python train.py --arch="dit" --model="class-conditioned image flow-matching model" --dataset="Sentinel-2 satellite tiles (TerraMesh)" --train_examples=72500 --image_size=48 --horizontal_flip=true --conditioning="class" --objective="flow_matching" --cond_dim=128 --targets=["main land cover"] --num_classes=9 --cond_dropout=0.1 --logit_normal_time=false --norm="layernorm" --activation="gelu_tanh" --mlp_ratio=6 --head_dim=48 --fused_qkv=true --qk_norm=false --inner_norm=false --patch_size=[8, 8] --layers=8 --width=128 --positions="learned" --optimizer="ademamix" --lr=0.001 --beta1=0.9 --beta2=0.99 --eps=1e-10 --beta3=0.999 --alpha=2 --grad_clip=0.5 --ema_decay=0.99 --steps=18100 --batch_size=512 --epochs=127.8 --lr_schedule="constant" --warmup_steps=3620 --weight_decay=0.0
Rows from block 3 of a small class-conditioned image flow-matching model, named by matrix and row number. Rows with one number belong to one neuron. Each number is 128 + 32 x the weight over its row's rms, rounded and kept within 0 to 255. All counts start at 0. Numbers have three digits each.
After each neuron's rows are labels from the 100 images, of 14848 (inputs lightly noised), where the neuron reaches its highest value: "colour at peak" is the nearest of a few named colours to the mean colour under the peak. Only what is clearly more common there than usual is listed. The data: Sentinel-2 satellite tiles (TerraMesh).
# fc1: MLP up (model.blocks.3.mlp.fc1.weight, 768x128), inputs 0-127
# fc2: MLP down (model.blocks.3.mlp.fc2.weight, 128x768, transposed), outputs 0-127

fc1.744:155091164136156112075148178132146114153132170175101180086152158176197087101104139100076145126154139141203038107114129118141133116110083096076069176108091168153124100068143132102126104133132153137141102119118114118161142093155113104150151095127139133105128165119171110126093100157089128130151101178153110026067157161109105102073139169173135086190127148104138121148158183118130107120130
fc2.744:150093127129112133150094136106162148122112153166160141081152130050053079149135075119122142097153126154132184135098136104117192158114124151117077149076144134062121116133133110112105113165089139139074101123101178079145134135144134142070135140106119135082127142139094189099046083067120142136071112118195072089188111125157167219069115109118141110100148119109126090118108142147118106122094
colour at peak: pink

fc1.619:183181079121150150072166117156168150122152147161102131110157097110115103122182137150105098148116110166093131132098138127121201165114109154104085111176165121081161118102138073112214128141142100127135171105107097105080187139141094117097108100128170129100132114083171155167137175095092110155161121127090104191103110116146117219100199122133110122138161156119242129141115145143131145104127
fc2.619:132160101079154076116156114120151145116116131104159132133128172108147069126167139134139089132128161129125179119113118096100090125156132101126112161122152135121121133154164088085179120141107129146053128171130174099178096145131132074085116086130109120134154126162136125125178138126055130150052114182145082109053211114110121166140098090158107109158034109144132129176042104072156125078161
colour at peak: red

fc1.152:118124110115127143150153170154123102151111144117100180098124126129166098135117114111117117130108180140170098090118124096097107143153130109131106122069001193128109147113117122165099131077156161153136125127092107145133129014132137099113126101120126115124170107097146129135110114164055090091130097172148100057067085190112107136134154173135131076152132144095156105134149165080206131064123
fc2.152:073121095069112123084117139142127104077098136131106105137131067142047139137154110098180136121146206146107160107119119107101093152132106122142151137210143150108095067110136115097135126106255132137139130096102117087170116153123148172085175122123133125134147136117167131097126120070174146138119153128126129068149134156140110134144191121100107083135127116092106111095067171228154143141106
colour at peak: green

fc1.298:132114116116089147103120163153124147181188165143148137179096094131101116173123156134079084089121117153145096115114098130159121135129085118112083145131100157131123085103102164073121196119155169106180109103154058150060165103103091098122090121092068083095105035183143081063090095099093131135153106184135108168078135160098163108091138151120174110136152138126153147122118138137146141060156
fc2.298:141166146147187139154136118162115053087134160124195131194150121128123092098110127141123069123119131128132090123112094128147130084141068049113119090213130126188127112096124160108107072124124129135131143124118216096108098102112158177128106122157121072149161043176121192089143113128150126092094169161147138124132120176142121107102071125142145112103165128130206131134166134127132125079174
colour at peak: brown

fc1.51:168135127128179163117131184087125105167131127160088179150139142127121098126110117065101156114132125147144121082140107116049142117105117145126111145091149098125117095075155130172126190183098103125126125112089108165215114122147143124107146117104172110171122046103141124166095124156113104160109065171133117143087043145106125154114124175179115064084109130071142119122137209134153113178065
fc2.51:155108152107113131164099144140152102106108139150175133141116185100138075141066137193136151115128119146097181125122131156139193107130100102133115129158019220118156116109205154131114126032122134098121127136215165115157068150129119064055130156128105104156140126160172105145179090141145144090107165143178126133149137143121142185089136121109140115116118116132145141124133104164124146080152
colour at peak: brown

fc1.39:088099164114094148150130126140140122156111102127127134112151152166172147121110143092146173151145117097146177109129137090158146122148117161139117095120084155134057145146103152177085089109036089132158154128195205130215106087155119181169152064133129127117122135162127115124135087139107127125071091166078135139109191139161134077141078132155152101200133116086131145104123214149140098069127
fc2.39:149141109196168097125175105073117136133124125131166135129162118085120113136135110199136103109094096080240152085110170134162115087114147084124105101140099147143159109092118113185120081154230121140124112167132133145087159163140110112165125171103149105099154121125101145115101099128086142113118166117149112135176147157088079117159096079112165099151096125102128130088121231090160173143168
colour at peak: cyan

fc1.128:107131110008081153172102122133137114119110141112107173142141148212060148130070135129169178081130048076163183155063128143123091114130130089117163188093174128132123117145111136114117134027146133096137103153145175142141134156121158149176104087124120088142135136165086116110120113084141137088138179150138159137140115126104144071142103103110145167114106151160149145120182101154111120128162
fc2.128:081122112067161115145134139214136180121208150096133114115193164212169153132142119141113106110101068152132128137069124103102139143104143153128130148191149108105124094152100111130154151161036166135164132114108184094131129124123173086100141128122146147103120128118104131157101138102166101088121168097145149131170104141115116094105134116169080093111096122137049187137079165065126132132195
colour at peak: orange; red

fc1.570:128141140136160136161098124149159195131166157150145123121113167174154156136133130155126172140133122140131193145162134126179133133112145188158162146112091206213128128135125168130118125164029128149175125130241207129177163139138129160171125149129132135119151124147140111152118145110142142102108141132140175166154219118150125141147159122157173167181178127152161171165180114153118143100126
fc2.570:125116119178110142129133152129160145128090116143144117076115118149164117155129126147108103142132079102208149106118141096099138113127124133140149130163025242130109125135115114090141151135000141151136124105255109112129115080139119136127128204117126128145102156115167110150122112106134140128144138192151125124181150167133145161115153108124101107134118127103087116118120191121130137122132
colour at peak: cyan

fc1.230:130146107147152124157148088200137130151152190190136116145141122115124084124096094145054101131128195164067112131135131144129128173084116183156125164155040174135127106099105125113151126136154146085167153078165141130123141147113083112141134113141106121056116121156148124213157169102121172161167135151156109205099100147173118157099208128107149159119178137136171179147127157120139165119092
fc2.230:094163125128158119112131131179099110118097122148078145138128084084116159122183141140160123113113149093170119137202124147148171128136134132110091159129110134116129159149127150110094140222200110130149147129129120137127118092069168056167151102151119160130091132169079196093186109122125079136093110161157052100134151152176122098107153155173116145056082138133144171107095117231146108102133
colour at peak: green

fc1.111:164135132142100116111124075124137119097143109118130106174083124108060109122132146158112118113141060138099110163100135132119172138105129156109104148160245059116149095130144133078151141146186093100126151152137113106097106189117089086116124158108163141110087128101106131111162106104179144155137171108117122200182150067179140162068088109090118171103144123173103138139119065157066139201117
fc2.111:128145166162154140096183127140130134151078179122139152084125156140210104126105084135118153121112106126119088157122137166133112121121153153143136125121151080197114145114090147137131168078000146125168159148097126139149114145156121121132084118123166109126161109158184151139066151177132140142142106057144116163134102118068136174134078138149116172137101127152152145145116112000132132134135
colour at peak: red; orange

fc1.595:132151136142140119138111154157117173124172175110183127097096067120103143125093128149113107106137154174136127111116135028125129128113146116152106150126150122165124122109150200064141104128157130175204081184169091158102158145149124125129133153103089128076104154115177071104084044170160111096170115125152183154098138139096124066125161152159169114130168119113133165159115156190148129139217
fc2.595:140120142125096118124147167101163227128117129166080051175094095092156099136144089108140143200117144143121214124108116146111152136140126192124131135090140129091139124189115110182182067122086149097104089165122081133114171084112155106099140116134104142121118060090117075082214156124112164127128080122104144095101080119097193088101135123128133135113130142107097156134095135114122150178101
colour at peak: white

fc1.218:143115072132110128143133151087119076092104127127101176046140131117059094133074117050069123111103109120149091115121110061123114110100128087079085123059125134122126064058124132067111087101167106096124103110123106131137092137130101108073101092125124105108078195090123112148095061121129102118100156128097059128104101109077093105069117121090107115133102140102106139131094126159102101104089
fc2.218:142148132182157104123117105135158139147126136087188146088090109072124110145122129092136181113092056131246118119105143133115130072163145119106089146178160122175134054131159089125139099101125124127150119129137130153124123106150131110094083166135110134146140098093122155100057167124115184143135130109179164115187141118137227191085097116140105117144142141139138135122169214062133147113120
colour at peak: pink; white

fc1.399:192175123130159107093154086143174168175161113123114129178081121147118128113154164124102144123181127149140073198084139143123129160140083178096105115147212130158133113128203133100149196217104124113139165120110128132124135157157118105114119106100208089102084090138192104129121127091119143182141089121100135163142154116152187136120169117150131118135151110198125128137113094138091191177120
fc2.399:089081115166082157159116123032093194105118125117161098121117125165104097132086126137151137123151115116170192130159153108065149119159091146118110114103110129116118112151071127136113096129101128145096069096146137096138139146136104124155138196096111130106097070093156090178098135117140101093158141135125091107135191158050135164075107090121096135125202122122030105122160163109137146192085
colour at peak: brown

fc1.294:107097198120117096092121170129139191116129133108148198160075126175127169123137099096103110151122122135091081115060136095103070146113158121154144155128144085186067118093126128139092111122148180161150118122107112167059087074097125110157149098127117126077101105152112107162137093129078154098145145138171202072114102156124115085170124153104130092135135106122207131152174137129172139064068
fc2.294:143075139108036172096141137105154150129099084103119088102049022175119112123097123087115141156132090087113110119158139096122112140144128156171096152168139146155143136149069083122121119114124154167093160116149143106144140104099144127203151078108136129103160116087135152120161106124147145133143111149129141087103112141083071173109225122161119108135153179095094087124098096067130119117055
colour at peak: orange

fc1.626:100141116116166129144154151111124109124208101149117164112150141155138107123122132110108167128126176153156182099119133134156144120146119175127138110093078156215136134113140189185139165141203142138197132129180202143195082062148163184110143095152137124156135116115145021142095112168089129129107123172099136098078174166128127153107135150122170084135128126087106087101106167156170130117125
fc2.626:196107139137163096098166090104137121113088149109127178101071113147116135143131158100142121116119059128142143097142120097109187105140104048125129086108027194120132104137171098201140108137113124127116168085136118114165120209173104117124147148178119108158142155128130080184150126113127157138134180109107150113069164132049087141128114089060135092148092119130106099112173164092134130106158
colour at peak: green

fc1.530:111113195088138112206107128099136130110123166135165191152119145134073127130111126120103141149142137113127109149128123146152129124052138150120110133136130138152075104162106132108103131121244123135116107112119114151143177125122137188180127136135104097149108136255070105162141141122107160089112168152117152210104099140125134116145129068094125155066126096125061200142146127162096153138106
fc2.530:104100144109079109152154085136094123123134156091066113108122176105189161133142124101117158149142114135145069124155133139100055125143123072153055159147165103138151170155116107161163167117073140053175111135079136127140174131077151120127125097150134178129164114114089169159206125141111068148143115087131162124179076122118144192099141124194200122113127129115108173092125148079173114094114
colour at peak: orange

fc1.236:103140112060108122092082120104131108115111134113135110087116122138090126126101129154131102094091013051211185107129137123091140121154157134157176175149244027123157140118081131129119118139098135149133112143173140110105107137130115129148135081141180131131137118106045142108119130104127098099131106085114144147172151181119111153172151131161126128082095141110140136091125187168126138126138
fc2.236:143103133125130112107083131112131165127107123134150103146098140184160139135169129120144155128143131153123134083077126141135117166087115123104143158045141101110094088117150135162100116187090105112130151137154113113146141130081128098168094114139154128111109142136201083102170201121130128125098101160116174163167161109112150111128145121149096108138133118074065116135119154000178089120158
colour at peak: orange; red

fc1.590:153125095096128095197133119145123090141112120125149164117153147143134082105032089082166116133128039108150146127095098074070142084068133142085096086064127095104180062106127136111170112125149060147130091139132162118172105179090133188159096105153111151128116129053151122142093140145138129091077106139085080139075136129140124142088095105115098126105094121153175146158094104151107126151108
fc2.590:106129094140095073101149113159111103126187102147189123099143104156134062155154140142136109137157204135141154119129116155119121122104150060129082098202128144183126126130121154125151139118115119082099114110101196148131098106149173104112152135186137108097147141100161138119020166101105148115171083142146167126169032116141160149084153093144069137186195099119078124124130115101138113117157
colour at peak: grey

fc1.420:189140095192168090139137113149152172146156157131128114096143129087105114124150137163079115167135147191029135130114139128129165125091140190079096114122154107122162106138189119090089128160111113127104177143121121113113128174126131127098086206109155162127095130116165162149135175133184102145096145080070117199139159061139132123103181114106149144142151119148152158185097054151107181147097
fc2.420:131146136143112170102100102100130124163099089117130168128115135099173106119115146170115110089156107135131091228144109119106107150140108101105126121116109114130083158115120139086117112089082087106159165104104127116110044111167148136103146159078127149134082132139166106143126113191156117142156125164138147143053152109194135118086159197168076206102141142227102113162152104163069173186122
colour at peak: grey

fc1.565:157190066170138127138112086126140168137129136084136125093109119089072168135136129143140190183123055110164183145103126092093131112163119078174137114116183089147138111152149114074178104187154134124132152136115100087126145179157114142120127083105166107172031131080138143115144194122130162152139144103194114126121145110081085127167178165150116143050145132147099139135162126163103165135090
fc2.565:159140091156145095148127128119138086120154144118215157158082070079149088127115155137187031155150186146118134103097127138115124088076129098124111125143144112116121147095162087134129113099104087106091145081113126096117131107086149124132118080138123158094189133162124160097154093098103122139080139109228165160113083138153110132127153149165101109184076115131169171139035153074132139102110
colour at peak: orange; red

fc1.82:158115128039142132115155173118146150134146139189099110141135140088129083122156169124138084089111098078178115107162127147076091133145108084138109104124138113108142138090111152122045139185116170124161143099140112153100149129113128106168155167071180139142081123102119107166127162155134069176114121134109067101157000105088120052140120166154108111185140143125149082114114149149122161130100
fc2.82:088136126051140098112187103120172102132075111090109120101202159117085171128160091143119137114127179184115149094132124095112177084130182121131119111205140128159140112164149142104090143108119124141141116077126105136156104143166159160170114145105145095068195122158088149155153080123148102167182145128121203131184146148135119141100090137116160087103048143096086150112098160071150084140161
colour at peak: brown

fc1.558:125150121175169168145162155146137199123224121121154160120095114175192187120176124161174179148104160171130163117144141148164156152165129188146151129163138109171133145177153149124158126206088149195156108136125136127110160153145128146161128190151151153142121156110186140132089182168121139112167123120172165100157172140151132176179189135136177111100177144135132123135147106130176114148170
fc2.558:110100138117108134138155115089101116117068184108131107097128094229203150134115115158152102097122203170095066144078095143153122077136108110127152095182111120173135184155170147109098099128065123091162115107138133114167131107092129093058105113126111137107175135157090158105104088148109113077099100141142141171084102109161133105123110162143094169190167103152125157148105056153088156159132
colour at peak: white; pink

fc1.136:125146130143140130141151152187129192064141155148140147147156068144136186121157143157145123155074130136143129091152060135154124128114170098136157135246076136140150117137132143122114139153116119150181136140127107107087172124126133092137109134128121169126190122143131124153128159142162151131185178123173164153112048113144137167255172145118141102197176154105138156133118164150166115156134
fc2.136:124137080127151089131197104120148120045116064100105128098177130138126176111149149124106102150206156127116066145151222136115073155148091098119126161128117093165061142126126116111187129115123140164138162126096130087111146077112127116113178113176130073144174157093157131128109136136172153158093186131124113101119147171100076103209100137127122128137090038138171121136112117151123135106152
colour at peak: grey

fc1.594:162127150169124130130118162163108130112114144133122129107159182177061107120130112117106151150132131162094097151083136150185204164107122162145065098166127108144132096173154117120198118161255117152136179127062136138145092159146101117112133170129181112164083134115171127146132158113152157192147175183149099124115184100167080159153130127064109156112116128149142140146141110144117138161164
fc2.594:100148162127146112093102130124102212111135185143132097141142106138159138125163137164194174135115194144131099132149135112129119150093118125145080154176153098162120195134083128158178150166062130137120119122084147145107200090045164103176109114134140174105146126143126117074140141140140042180114064161108132141105121145124121142090080152206126117133202122124116193145100123125151108161145
colour at peak: orange

fc1.178:122150116186180140164150080143150134119141179123089111125167118122141132127130148122103078183163136189023098137065122122146106132063126157116136059145144127122153115121167142169132144148120096133120177113122154122142160114083106124132106152104126162097115128162139149204127155076154163151124149096128114162150139042148117124127191105104155155095143101122201184204143080131126195096150
fc2.178:082111110120111069117157125127186080137223109099103089133135087118197134132111109136117148182111109077134116196063128104113134133157137139087124085135118126157080149140130122102205138160100107119128137124127145121150130156179150174148123112170159140143109126117111127118147116141134176146130114130126169139116099157105111132078101169194144168198176125212061123122106102158071130219157
colour at peak: black

fc1.503:159164134156183149132136148114135151105173126186136159150112176142114097130095114119119208166121047147142163131127128158158154148146131193133109150096099150193154120145152187172123159132239121135169112142147166115204089146155163129141128110118153118127117088113130100128101112122113135167101148190111112153101223125149141123090142147097177125184165141137199130161107141173140128074136
fc2.503:133131150192137161091091144137121139125119132151123105114148169098178036132126091155143117153128092080212133080156139160062137161115138141107186123128145130154081126117133128142141131159083127093143125123157082131151123085126111172149131216108131135156128156145170161156068094106120117119102151096153166063184108159125110073134144109092043104071072145104130120094111213102136137105141
colour at peak: black

fc1.42:142179115096164139130173080169143190112179153162081152140107135100128113122138172152125123190134060129141107135056127152118131136150109172106092139154219107109148118148157132149112170081186141157139122145083143131097160137055118068098113115127168111100089101164138114170125190063169134145136130098087081145185113146103144156082197135152114157159174151138157123154099123149128128178085
fc2.42:119138099099151114128162155121138106104155134159147109103152133128162114130172086116080130176096073117115134123065133127149115112145159122107104081135174125174120128145064077090104135190051149142095139101129163092165107093147116162150134093130095102161201102043125161122223107110188191141142107144166150114166131114146051124113161113143160130164134155140147153159090138041135164128139
colour at peak: red

fc1.269:141114147144189103146098122152153112131138127100130141159125176142139107135108128121069157140149124154157111129121172135212125136092138163110059118131164093190124131153163162127093197157153098095180181144075193114178100116196089205121146097096178148115091075084167088140107126124161170163102108160058111125102193124173136089102111139129171111170145091089147140120096154135126118108119
fc2.269:113184106160148135089169131156126121147123134097080089157121205177170082122139159171087110127090075135163136101117131073158183132145176204145093150110103151166162129128173100129161125136090130155134195138110118134159113092171133146085141103155127161151158084097099126120063116122099160170090105160063116113108113112167134103126076104115156107119085164114199105122148166037143103095155
colour at peak: brown

fc1.95:159155140179129111087103128100134092152129118104116110114194218117140083138073151090129165155174142206099064116140121079130138143134154119081105100122065162147100139124207123168184127116057097131152111153096090152128081119178153134164141120080137134170139144106217097096102094162174142190131113128132131079088131097110146100125108165123112117110110092126138121151122148103097098190132
fc2.95:115129116109129124112099121124127168138176160129148145129127213043072129144089142148118112146070139129152124153157144168061132099106124103122135149157120141132146150123164132153157154086198114104138110106095140149055113134111163122202112105138153137112124126208127131168163173120123123120173148124141136091068083107088166069153134169110160160083098151199130143141120100225082183165142
colour at peak: white

fc1.718:125143132114111113101125094095125125151145119146134083148142066112222158132124170094129115109149125137146143098167116098000100141132128115137156099119108148081130111082127157162101117082016112123173137134167111108133139101109168157169113116112074132124138122081130079153102112165118131083162100106122137104110028128088110162140149160158128122141112119103113114114139154145135135127052
fc2.718:135170144115212131098133127135126125124161188086088125145217116161092116132159094176116090121110172129132112120086136138110184152140156092132125086093137086133141136122124079176121140195217167089099139094116091085156144161116077177157122138120120085144186124167111171098148154097139164126063177148141104120198104143157095092124085126089146116173157120143183133132102140161125103087160
colour at peak: green

fc1.529:128105111139146100085124128149145167145130146130133163142106140158087130133112173182079107084130186162088192152077127143142120109115127033109126138146129135161132130110130149142067185164122140167130123142140128105091138127087046120133093131115187109074089124128152107087075150078113121095142156143122224097165148125095114137118189081093148150088168073139088175147160093115158146048135
fc2.529:116163121157174107118112124090121131149146112136106139131152166190089139128128114147065129086106110107111105108150114110128178114151159122095167115144129125125139255117146130108115121175120127168127179143124175115111070098153119120172172124148133071161147105145150160135169174090145154156082181129145152110170123154109107073146150115106127137093049167139124135195126145116071113085160
colour at peak: black

fc1.589:172143130125116106093099096119120116098119128098111074129098109093086122128107133144148089118129065124095058156125128091086141125115128080085126121136226079124151112093159125058170111119115093133133103127122043108079125201145116069110106161100154132111110155117133124124151111085170125131144136051120114156174064078104128150163141103126122163102119121156126136129134091186076114235112
fc2.589:170119141148108111141146150113136150139105138141133135106148108145210145136111129154139132121125018128175118125163156126130143118128120145134124125121058183179150130126152136179121117069000095114130138127143079153110152157132129101122123151137120124117110107149158124165156096191099109110174110096091150176102135113133100077140110114148124127104127111114122145140178164000118099100146
colour at peak: pink; white

fc1.581:114095119117105148101155155118111088179125133124111126109161130119182097128119101114131104123130193139128091081149120129111107150150091128163124117113000220129091143130121131172122113115069157118146144116167118132132092041122125116108143093140104090128156133136170114106141100148073078117126057141122107071107129210109128094082124152151128073131124127082147106109102192091179139072127
fc2.581:131143149112110131102129119103131140100124130113089127123213146088031150130148153116108129098124123136180129120115132135110128163163091171131169129118092145099122139149115155151135136122255102109142152175059107127130154150106139093096134132148133127134098127142134119103079186118125086120153176141083078077123158110145139084168131102053157104083117134127097106109154160211136124100128
colour at peak: cyan

fc1.55:180123141163167153185092161127140196129148148168181161103049174136130137121142147154131178124124131161114129115151132120172134141121135166149166138142122155201125110179128145113138107172096137150151124137188150140167157130148105164179153168127179137139119154140149105147134173114134174134148129142171168163118203141144138171142144157159174133012174139106165156128183154211133114159173
fc2.55:149128141055184120135140107130142119133142141121134137160071142151175097115143119121141148152130178196028158159151097131160182145124123138098170150120075157148165132143200122193139164138091102179125143137101126148153118132140140125124126068142111143118084134138216126077173112157099118117114093134139204170076092076123138144102127170140156139122165124152141136195127034158094135115137
colour at peak: white

fc1.761:152111117131111133131105134107107068180112163137151074156207154145092099173097117143129130083133125155105188169154091153185164123153109126135108174062173113124146067165142131091160165121124129088102095136154149155201123146117126175125094151133099087178095047134135133133138130126113111117094095154110097195124242141097126149113098092132115168127095144171143128133145072090089139156163
fc2.761:111175165121166183130110143126154071044115180113105105138149120175136156073111107108117144170111162142066142124127042140110112126167034084136109052178115140150113135153090176114108100128096174133156185135121184103126116142101142137124080089120140048151150099148123125123144169131173143131116191160110105132099163173086098135136102125123125100101170161133136096098186083135144130139146
colour at peak: brown

fc1.713:168136140155170106077122047155129170146142161133112122152172096107065091134176140147147112175154130157075091175100130172206152157070138152133064106107154169140125105114137108127135127108120085131145161140096114116131138181105100094093106100143115133090104137167186155094134162094125148156171193138125130100182173163153142170139160088096107173138181092170176140127103088147093198156154
fc2.713:116139136114116152092101115129118119139050075174109124118146114125156105128076165165145160127135084148135174178108125128080145140149108198118057148133126155119129115158133166194089097049089097094124132118076088154112162072121128110135076132175118139137100129124112140062118091192105065135119160061073097153125171094175159161071121127156131180118147137179161146164148114147103119179113
colour at peak: brown

fc1.374:163128098118097151105116137152109108094159118157100136160109143149155104194123132116143147092082067132160011104146123124145113125117155032111105112155117089165136117081131141134123169142106122138180099113094021124074110134149141049094150092089159138137131080138173089118137033146150136124146121123155111116090068139071150105148112160148144088166130132100158104110113159137150111146125
fc2.374:131101110161067125121130138086159146101136121150116135110120110111116129220159107150122128068149093094179045135099138160126139166094137127148157141087084148083133124077098156145128099170119150147068103138157048118132138153091114209055143153113131128103121087118131135166045143118151129144143160113181133140121111167139131120234101128117091136161082126130102111115095167076168179132131
colour at peak: brown

fc1.535:145118100091092091122120104132106128099149120048090127121080086109074100105088119141142069146112125130097071121121126068041132139127107111112059144136170114132131106131163139098131131151144092131148137138155080102063127184146086072088135157102151140094083138099148085093110079109150096151097129090078091158128044085132098092097151113107122088154150123145080105107084097164081113120056
fc2.535:102076126150149146090109135077172166146183139157129116100151181152154120144157099064109157144142106122183088134090129142111220170159143067090198136123109108138145142083094101157144122167072113185155134175163108126138124134150119108117116163142136131181117146080222144103124187168118132135170113161150148117118148089040110194169079131119170135094159130148112144149116137113142130113156
colour at peak: grey