{"arch": "dit", "model": "class-conditioned image flow-matching model", "dataset": "Sentinel-2 satellite tiles (TerraMesh)", "train_examples": 72500, "image_size": 48, "horizontal_flip": true, "conditioning": "class", "objective": "flow_matching", "cond_dim": 128, "targets": ["main land cover"], "num_classes": 9, "cond_dropout": 0.1, "logit_normal_time": false, "norm": "layernorm", "activation": "gelu_tanh", "mlp_ratio": 6, "head_dim": 48, "fused_qkv": true, "qk_norm": false, "inner_norm": false, "patch_size": [8, 8], "layers": 8, "width": 128, "positions": "learned", "optimizer": "ademamix", "lr": 0.001, "beta1": 0.9, "beta2": 0.99, "eps": 1e-10, "beta3": 0.999, "alpha": 2, "grad_clip": 0.5, "ema_decay": 0.99, "steps": 18100, "batch_size": 512, "epochs": 127.8, "lr_schedule": "constant", "warmup_steps": 3620, "weight_decay": 0.0}
Rows from block 3 of a small class-conditioned image flow-matching model, named by matrix and row number. Rows with one number belong to one neuron. Each number is 500 + 50 x the weight over its row's rms, rounded and kept within 0 to 999. All counts start at 0. Numbers have three digits each. After the name is the row's rms in percent of the matrix's.
After each neuron's rows are labels from the 100 images, of 14848 (inputs lightly noised), where the neuron reaches its highest value: "peak on" is the class under the peak. Only what is clearly more common there than usual is listed. The data: Sentinel-2 satellite tiles (TerraMesh).
# fc1: MLP up (model.blocks.3.mlp.fc1.weight, 768x128), inputs 0-127
# fc2: MLP down (model.blocks.3.mlp.fc2.weight, 128x768, transposed), outputs 0-127

fc1.23 081:525525495492531490535523463589584588511553513556529452529460506504403538496515532579509513520524474455440531570445482575564531462414492569470529539583725379521544509517491467403526512463616480494508497466458523469466533555481469472520453518501535541454472505509442542515542568404524531525520491432507527576600554458534535551549553461463498556564580500548507570516467437563505530525479
fc2.23 073:487479474476453501520549506498490539539488505558472502484543505501654526483499539522476542520521431482505562547539513550572510510453549557482508493540593474466514420474474507568492483485321488467496504526465489559489533552492496510503478465554498556488515509555508441452618506592439469561574314541465491598494550485545543482505559567628474574479457465494467555497480444344476456493499
peak on: rangeland

fc1.85 111:466452542441461544590495450471545412508492537425447565480479503369439563500484460447529467537480490459473491528572505476552471518583520520664517513495525527501466500445501544551427497535515457522534623483492544519540434470463575600554513489514504463511406487646453478592501453485465521484506552571519586527498487515459491417511466454518573465498508514481475574528608517501432540522626
fc2.85 088:486492516495511485553470492438543492503422446530541529507404477324491400500460508471462559506508428497505340509522488513613527570459465465415457507535521533490519516592455503508425501519486558472523623470467463448524538533513429568557505534449525528523545499426500392590533472466476515533506526401572524464486486513591490488519469470564398564477534510524504393441498474495577455503545
peak on: rangeland

fc1.415 111:517475560505498435518405499417521446406479402525534425504554534466519500549530520534468449451498531513508473573492641504477457441428584490501468447423463471463441449493484493457502525541485408459459479504487444459506516512507414497517603501441455548510436448539467539491514487499569521518505578500476434559493511433501499518422452397434491594445485436574493549531460433324402494514562
fc2.415 075:538528444363481430528597474486456483586485412508467551557509472487522504466541571463557534472533550599322500541502579556496461518479580531490513599481480525470473523507574536487474457498479413440492486507505516554487508545537559492450604414549492578504451442509493505491535553531418452453485401465476489493488535352505513489490530531530466528492473423521536531540493381565449474463537
peak on: snow or ice; clouds

fc1.227 142:592500488481423511578493524580572443494556495424427506500440461416437452477458482403464418546522465539489364499476500398557398561469450468424479428523575520497492462416554528444612487485545484516587524511556440530463504513552561498456509567424470499569528498528536420541444407467523486509537513474538436467459392476507456517546537533489567440473514492474451539526498480578522443563481
fc2.227 120:461529469483491481461506456556435376496488490483453459532490444554548481472537545454519530468515549453511596495546502477490473468520441453498473521518589443454456522512469591589388520576461503502545527574602500512467516458520504458502503468633494489561498529604372456499472582503496405399630507453450437620518602509555543519517483506510497479398452472488465514460577525499511448487514
peak on: snow or ice

fc1.168 086:566562510619482429423490563542580550509566396565466489552457504509505486496553627548461457523521532508491488469462485536430495570545515518457479497587592442408432474502525465523550519421473465480489549507484487492509545532522461529460552487488576562514470496500539529481539553489540533562612464554414466546532441488548545633482606514509441503659554459477498484436524504495507434552443
fc2.168 080:457518506556499579531504414481540460509529618492625529459416529502507547498528429496467605559474508593476608498396528556441494505485509513542489575509524513496604491560504430510480495610494553506527448496488539424521479526566442525422437500496497406487529496481552541560448524473557545495460489391582543546529450472404484563509466486485551519534527512479587498619478502407450570490447
peak on: rangeland

fc1.180 147:514527467461519519436515502502491521717640539461464493493480445498469485489471483495482511515576469523488539518465445488496526529576373512507467535496610497533508508523532561498529490439512574501630520533535486595478519510445534509472432480531502388488475503482550384460498494462377454491520354540480526431507503601464505458501518554587537447511561484514533468503538476582521526480481
fc2.180 109:488457470493516473458548506507479495730522432483522510482505521492473501487485514506503508475404440508535500476454592502485509551451670484504511565499563549520495519513479491486488434483495367502499488481509558570535460508585482497512596530505481653511538468508469517449532497460348484452502349470512502487526482340512512518524503472518517506503495503456475530468481569456498455490482
peak on: snow or ice

fc1.723 104:558429472459499573498528461597477448480507485507418519504550500503518558491445422554497431444491416542519466429531496481572517505490511392468522557552491486579515506511481594461556499461401534512592527540481512504495433500435618460514490469488496430463552498509527466473444379544467467482509461594491584490424453530390476428621514537532555432630426469448516506545510551533571475488459
fc2.723 089:505462446480504446505559505518469557472452476501525526479412511496473386493519584501579482445492471503523511486508507473541536450532483568543547557650490503512473568505443531560486519567486417525430483421455383512492591467434574579589544493531461547418437502462470520474533581562479404538549496440497460526439542480515448500340459530491380494410579494502574542459492501470522480500468
peak on: snow or ice

fc1.326 072:579568505598541488427516466547556506498576526531494459603444497469584484487558554491443481538532572580388433514495470509536520533454482490468464403531527492485568477426551495457535499541419438405529543420500415465445528517510459402449486587445486498461486504561555476523549511481572498611557493493507430496516414377541551571487562497501530517523541482527592526573457428412491522520493
fc2.326 065:539513466456428475522491497569434467534430480502501504515464439440582504478505539495601489511471545550468494623521521509471559407517504523506504523547422558488484628544520501500480493517553481509464423558550523439532561611443510527448505464553528488532492474499434518514500468505521496500527508522454469576482461489602489504486486656490551593463533463624542500552436394602357588501543
peak on: snow or ice

fc1.353 090:555489497546488536481561556606517531516484587466443553490547437494472465486477495493500552538450503543457424442500280523597585587527477494507469548697512490553558453538568494510593511528476526490517501488505461535512415516536496473518406562470585498538496518510584539529518540498503539563554490497583542572529487525494518528554507544518481459606518544479534512528523497574517501572498
fc2.353 101:517509428416572410511589435563481465525498357483477550561529470484493411498519571504526481470612540563429516561549642499488508477475535523451498606572463501503445516487546496493495495525487416481524534541530512512486479491552505493509664455582485556525516505537553558470485497533437432428447466478463528478478525423601548441444545530501466561461485381515512533556515448536446465465533
peak on: snow or ice; clouds